A small self-supervised image encoder, trained from scratch.
Model: norm batchnorm, activation relu, depths [3, 3, 3], widths [48, 80, 144].
Rows from block 6 of a small self-supervised image encoder, named by matrix and row number. Rows with one number belong to one channel. Each number is 500 + 25 x the weight over its row's rms, rounded and kept within 0 to 999. All counts start at 0. Numbers have three digits each.
After each channel's rows are labels from the 100 images, of 14848, where the channel reaches its highest value: "responds to" is what is common among them; "colour at peak" is the nearest of a few named colours to the mean colour under the peak. Only what is clearly more common there than usual is listed. The data: Sentinel-2 satellite tiles (TerraMesh).
# convs0: first 3x3 conv, stride 2 (model.blocks.6.convs.0.weight, 144x80x3x3, each kernel summed), inputs 0-79
# convs1: second 3x3 conv (model.blocks.6.convs.1.weight, 144x144x3x3, transposed, each kernel summed), outputs 0-71

convs0.62:533541487528478531482523504492496499500505538489523437507495463528525472486488504451525511481537519481565500488483451473489490470478489494490464516493512523477515507488522499488528551461477480520548503508472477506534514521460471499482507499
convs1.62:516517482538514515464510458505479430529514484506462496493491498490477475521478500514508520516484509483488539501502542483500467497518523524480532525506546483547539502500503467522520524495487476493472495510508544521514
responds to: clouds; main land cover: trees
colour at peak: black

convs0.143:500482486507489508467503496502491463550447511463512534498491495490475471530486547474492471500519486504483475514474508523573468477483488534501514513522508444463519500513485482506509530511508477483571517535463494526534507519482491508500468517
convs1.143:541506518472486490520514548443486523477504492478484496537509485473513493526448487490497512495477493458463522519529524487517476475495501542486477514522512500478462465489469528505512465484490483507517497504469533496444
responds to: clouds; snow or ice
colour at peak: grey

convs0.134:484491498497486524519517520487497488514462507535508492486469489486493498537457486477509486504564482493515479551493503465491507509498550497495496444470516468494522483498499482463529514498477541533485493549562442498527464502494517542479494515
convs1.134:557481511489504478492501545526524474488515491459480473485500533544474515483481481505533478501501495527506496527554467471506469493478490569524497475514520482523499465490481463506504492496531507473556506508441503473488
responds to: snow or ice; main land cover: snow or ice; clouds
colour at peak: grey

convs0.64:497499453516544493470482531506503515488495514516506521482464473489491544501476483476560517512484468474512511492514513475504550507448490526479474481489517484512483528526523471498492431510529534476460466470487471462496500526473528527494525502
convs1.64:516510526468444569505539490490459533470512488494496468533523511486506530505481564486446527514502521490478542491465502480476512537510490513500502482512495532504526511506561467530472514524487505468498480486503477500479
responds to: clouds; snow or ice
colour at peak: black

convs0.10:477463503542522487520496506547443475512487516502492498501476520527487531494427539489476479494500537505522452538540483465481518474463521495503505489508548498475530488484477487499535499476513492535469494526532504494532529530501468493479491484
convs1.10:484497509489540472474534492486537538487496467479483511475507547498463485520475550501528453506487489499528519569496509489526485504524497516505505519464454482537444471504484494466508501489511520489506519511516485547520
responds to: clouds
colour at peak: black

convs0.98:461505504456500492516498508529494480477480531474509447501503535535551505549528507507482485492490467475463481517493498542462455525482496517514465479469528492473533541471474525499495518514476519516490524486488517452508526449486495505485476470
convs1.98:510517524478522487521532501483528509476485483490469512489499541559521522496471545528469501482466497514454502521427516470487465535481492475430499527558487514510500508530563490510503464539506473519485470520502477467482
responds to: clouds
colour at peak: black

convs0.43:494530515509491454494486487492520479476538495532515502485509483503517473557514539482547461513475516445501505492457488498500503494459497504499491461494578537505510516537505455507512518525496471509516467490469489524504535541477497474508506535
convs1.43:495535483472532506541472492488503504490539505500497517468466514469469489507491512507480495486465518497460520473496524518528567505505544496522526496486497524514466455459471487497532524528434492485510479490485533532468
responds to: snow or ice; main land cover: snow or ice
colour at peak: white; pink

convs0.99:501496474512479499513477509497482483487494476475489540482494420470482522492484453467497530551514502508530515531491501494505478490529534493498476521519482522465511487496481508525489541466492440457543523515495499463534480524452473468504505509
convs1.99:505523511475512486483547431509513503478515509527521508513430437504468523531508502536527523490498531494504505487509466497490538486501546494527467459491512509461554546473513501484503506462500521507497527528521530515510
responds to: clouds
colour at peak: black

convs0.93:517506475489514478481509489475440513524467525531481521545492510513445483482498482491511506511548490518524491486489554486485553495478479463503487484499552465508500539503513529499515504512491491511497476487492475553484519483510520469545564499
convs1.93:446499482528485481537501521475447548509471492482485532482490496499545513520458472495456485493456531519508495480499515506507499495478512504491501533503490466475544472462504487483488501466485498524485492483511485494432
responds to: clouds; main land cover: trees
colour at peak: black

convs0.125:512492488487450516478487482523462519482502480512495490487470467476549518520532502510505500481492456472496528467518508496511471499452470521492458463477459493475505510498459428491537512502497474505528491491498481460509476492512492515462433502
convs1.125:492553528480525542554516501445520511515490510466488549504487467514484499521480520528503528559477500499491526496462485521502498473530496533518474505516486445498494533493487488497493539479567455512514456497533518549488
responds to: main land cover: trees
colour at peak: black

convs0.59:466484514545521486520541507511500458528493510488535458494549482468505482476510529479511468521511495496533507493471487531471484495501494513471476476502500484481480492496479478549517460502504473469512551447544524493470494507437494516465474487
convs1.59:510504515435500456569535502512524480495525516483515515536491515474500490519497474495534505514514537491472496481510484512506542502515542486494504494509507515538557528491490494557493529480479520509501523483540511516478
responds to: clouds; main land cover: trees
colour at peak: black

convs0.63:482494488505475523550545497560494497482436497486531499529456482521511542486488487478480469470474490496487455490494490530497458505521493482522472498498534503485462506501462492487513474569485554498507486496499456493512511518485502480502469517
convs1.63:478535453484515463523495459481518515518460481500484492489486501518491480498458529496501456511469529516489508523496440536497503476475514509498535495549514519487533498519470466498522494525479510520528505464526454478467
responds to: clouds
colour at peak: black

convs0.124:526464517476479562475486503487526464470554502501494491514485491492537469564488489536506517505509483524498478490490491526512472465515503509522492489515493495522493501495452468532494503486477493530522517505473527452590481482484509526484507494
convs1.124:520465462495515473494490491520536511508468505486513449518494471529546522519459509512526534485504500475501524530477516500464504500474516442466511512473508505459491488493479493490516543497462519535509536487486484505523
responds to: clouds; main land cover: trees
colour at peak: black

convs0.137:480519502520488479467500509498471511551482528505516507483498490511465555460515503537495469545499492501548506487556482522554472533507506479541490481469489474492491499504535457486520520501507493479529463497500493520512564488504506480541503538
convs1.137:542515502490467483498449515505504473510502516472468496479481486459478525535518514503514474460511518485472489515507530518503497525514488509472510439560544495465475468523508553501510495480483533478534481488522501498502
responds to: snow or ice; main land cover: water
colour at peak: black

convs0.104:573482515544494478492490518545494513504509504525483543527501516493530546509476518500526495483524508503548515510539520496485522513459499523474516481513518492487485518482508434492522567489531463507462488522534474529509498474526497487513518497
convs1.104:505501509512527518489468497490509518502452526458468498511505485492494527451499509464542505470469519531500482478526497500468462500515476480469478510514500474504509483480475486489529465480482489545479518493477515502478
responds to: clouds; main land cover: trees
colour at peak: black

convs0.6:489471481492484498468506503526486517477498501533515488517538503491505597514469500536514447434513476470471498503516497509490483529471483487536519478513536519494489519496470482515497524475495508513458527492544519464494516503526516459509478523
convs1.6:508507486536524478504515493515502484492504493519496488486475503466470547535514547463509530525496507533504457471502520455482499558469516448484534507457504529520518535477536456540521469516480463486533522489491461484486
responds to: clouds
colour at peak: black

convs0.60:526534463502452521482476484520515498513506508469483529471528509479498518501512492498453504485505432474500546483476490468484497499476475505521459515454486460505463528455458491505535462459512510507495481515521511521554498478485521496491470520
convs1.60:543529506510487524483490510479464490530508507517526502509506499524494492527521452507465518486495502491481545509493533481553508495540462573520529495507497502525534493515495483450498519511509521534475477477549522496511
responds to: main land cover: trees; snow or ice; clouds
colour at peak: black

convs0.78:501490511490473503515484480472435521531528500471495505501492509512513498556446509486520492467528469530501511575493507494500500456462486482499484492491538471518516509495489502488508515477504480513514488574501470505532484477460481531447490496
convs1.78:509527482533512499481434553506519485506514506519508476522514475511507490548513483494491463468493502485534509511504525464499496498528448535550520471499475490520496501501494506504492482560551482499525525477472475476484
responds to: clouds
colour at peak: grey

convs0.85:518493506455487486495529493489526474509500473525510466481475525525495481537456473518513483500494466493500504514472513555538485462508473526516485491524566511475512517489466514520462481517535489558529480487513489512576463498506491495488490491
convs1.85:515474464526505526521489473461587532512483502459494476518512519524542548514472500505454545490462550501487494470484499505492463494508494519490473499485517477482478519491483478477487463512480483513503530541515467483503
responds to: clouds; main land cover: trees
colour at peak: black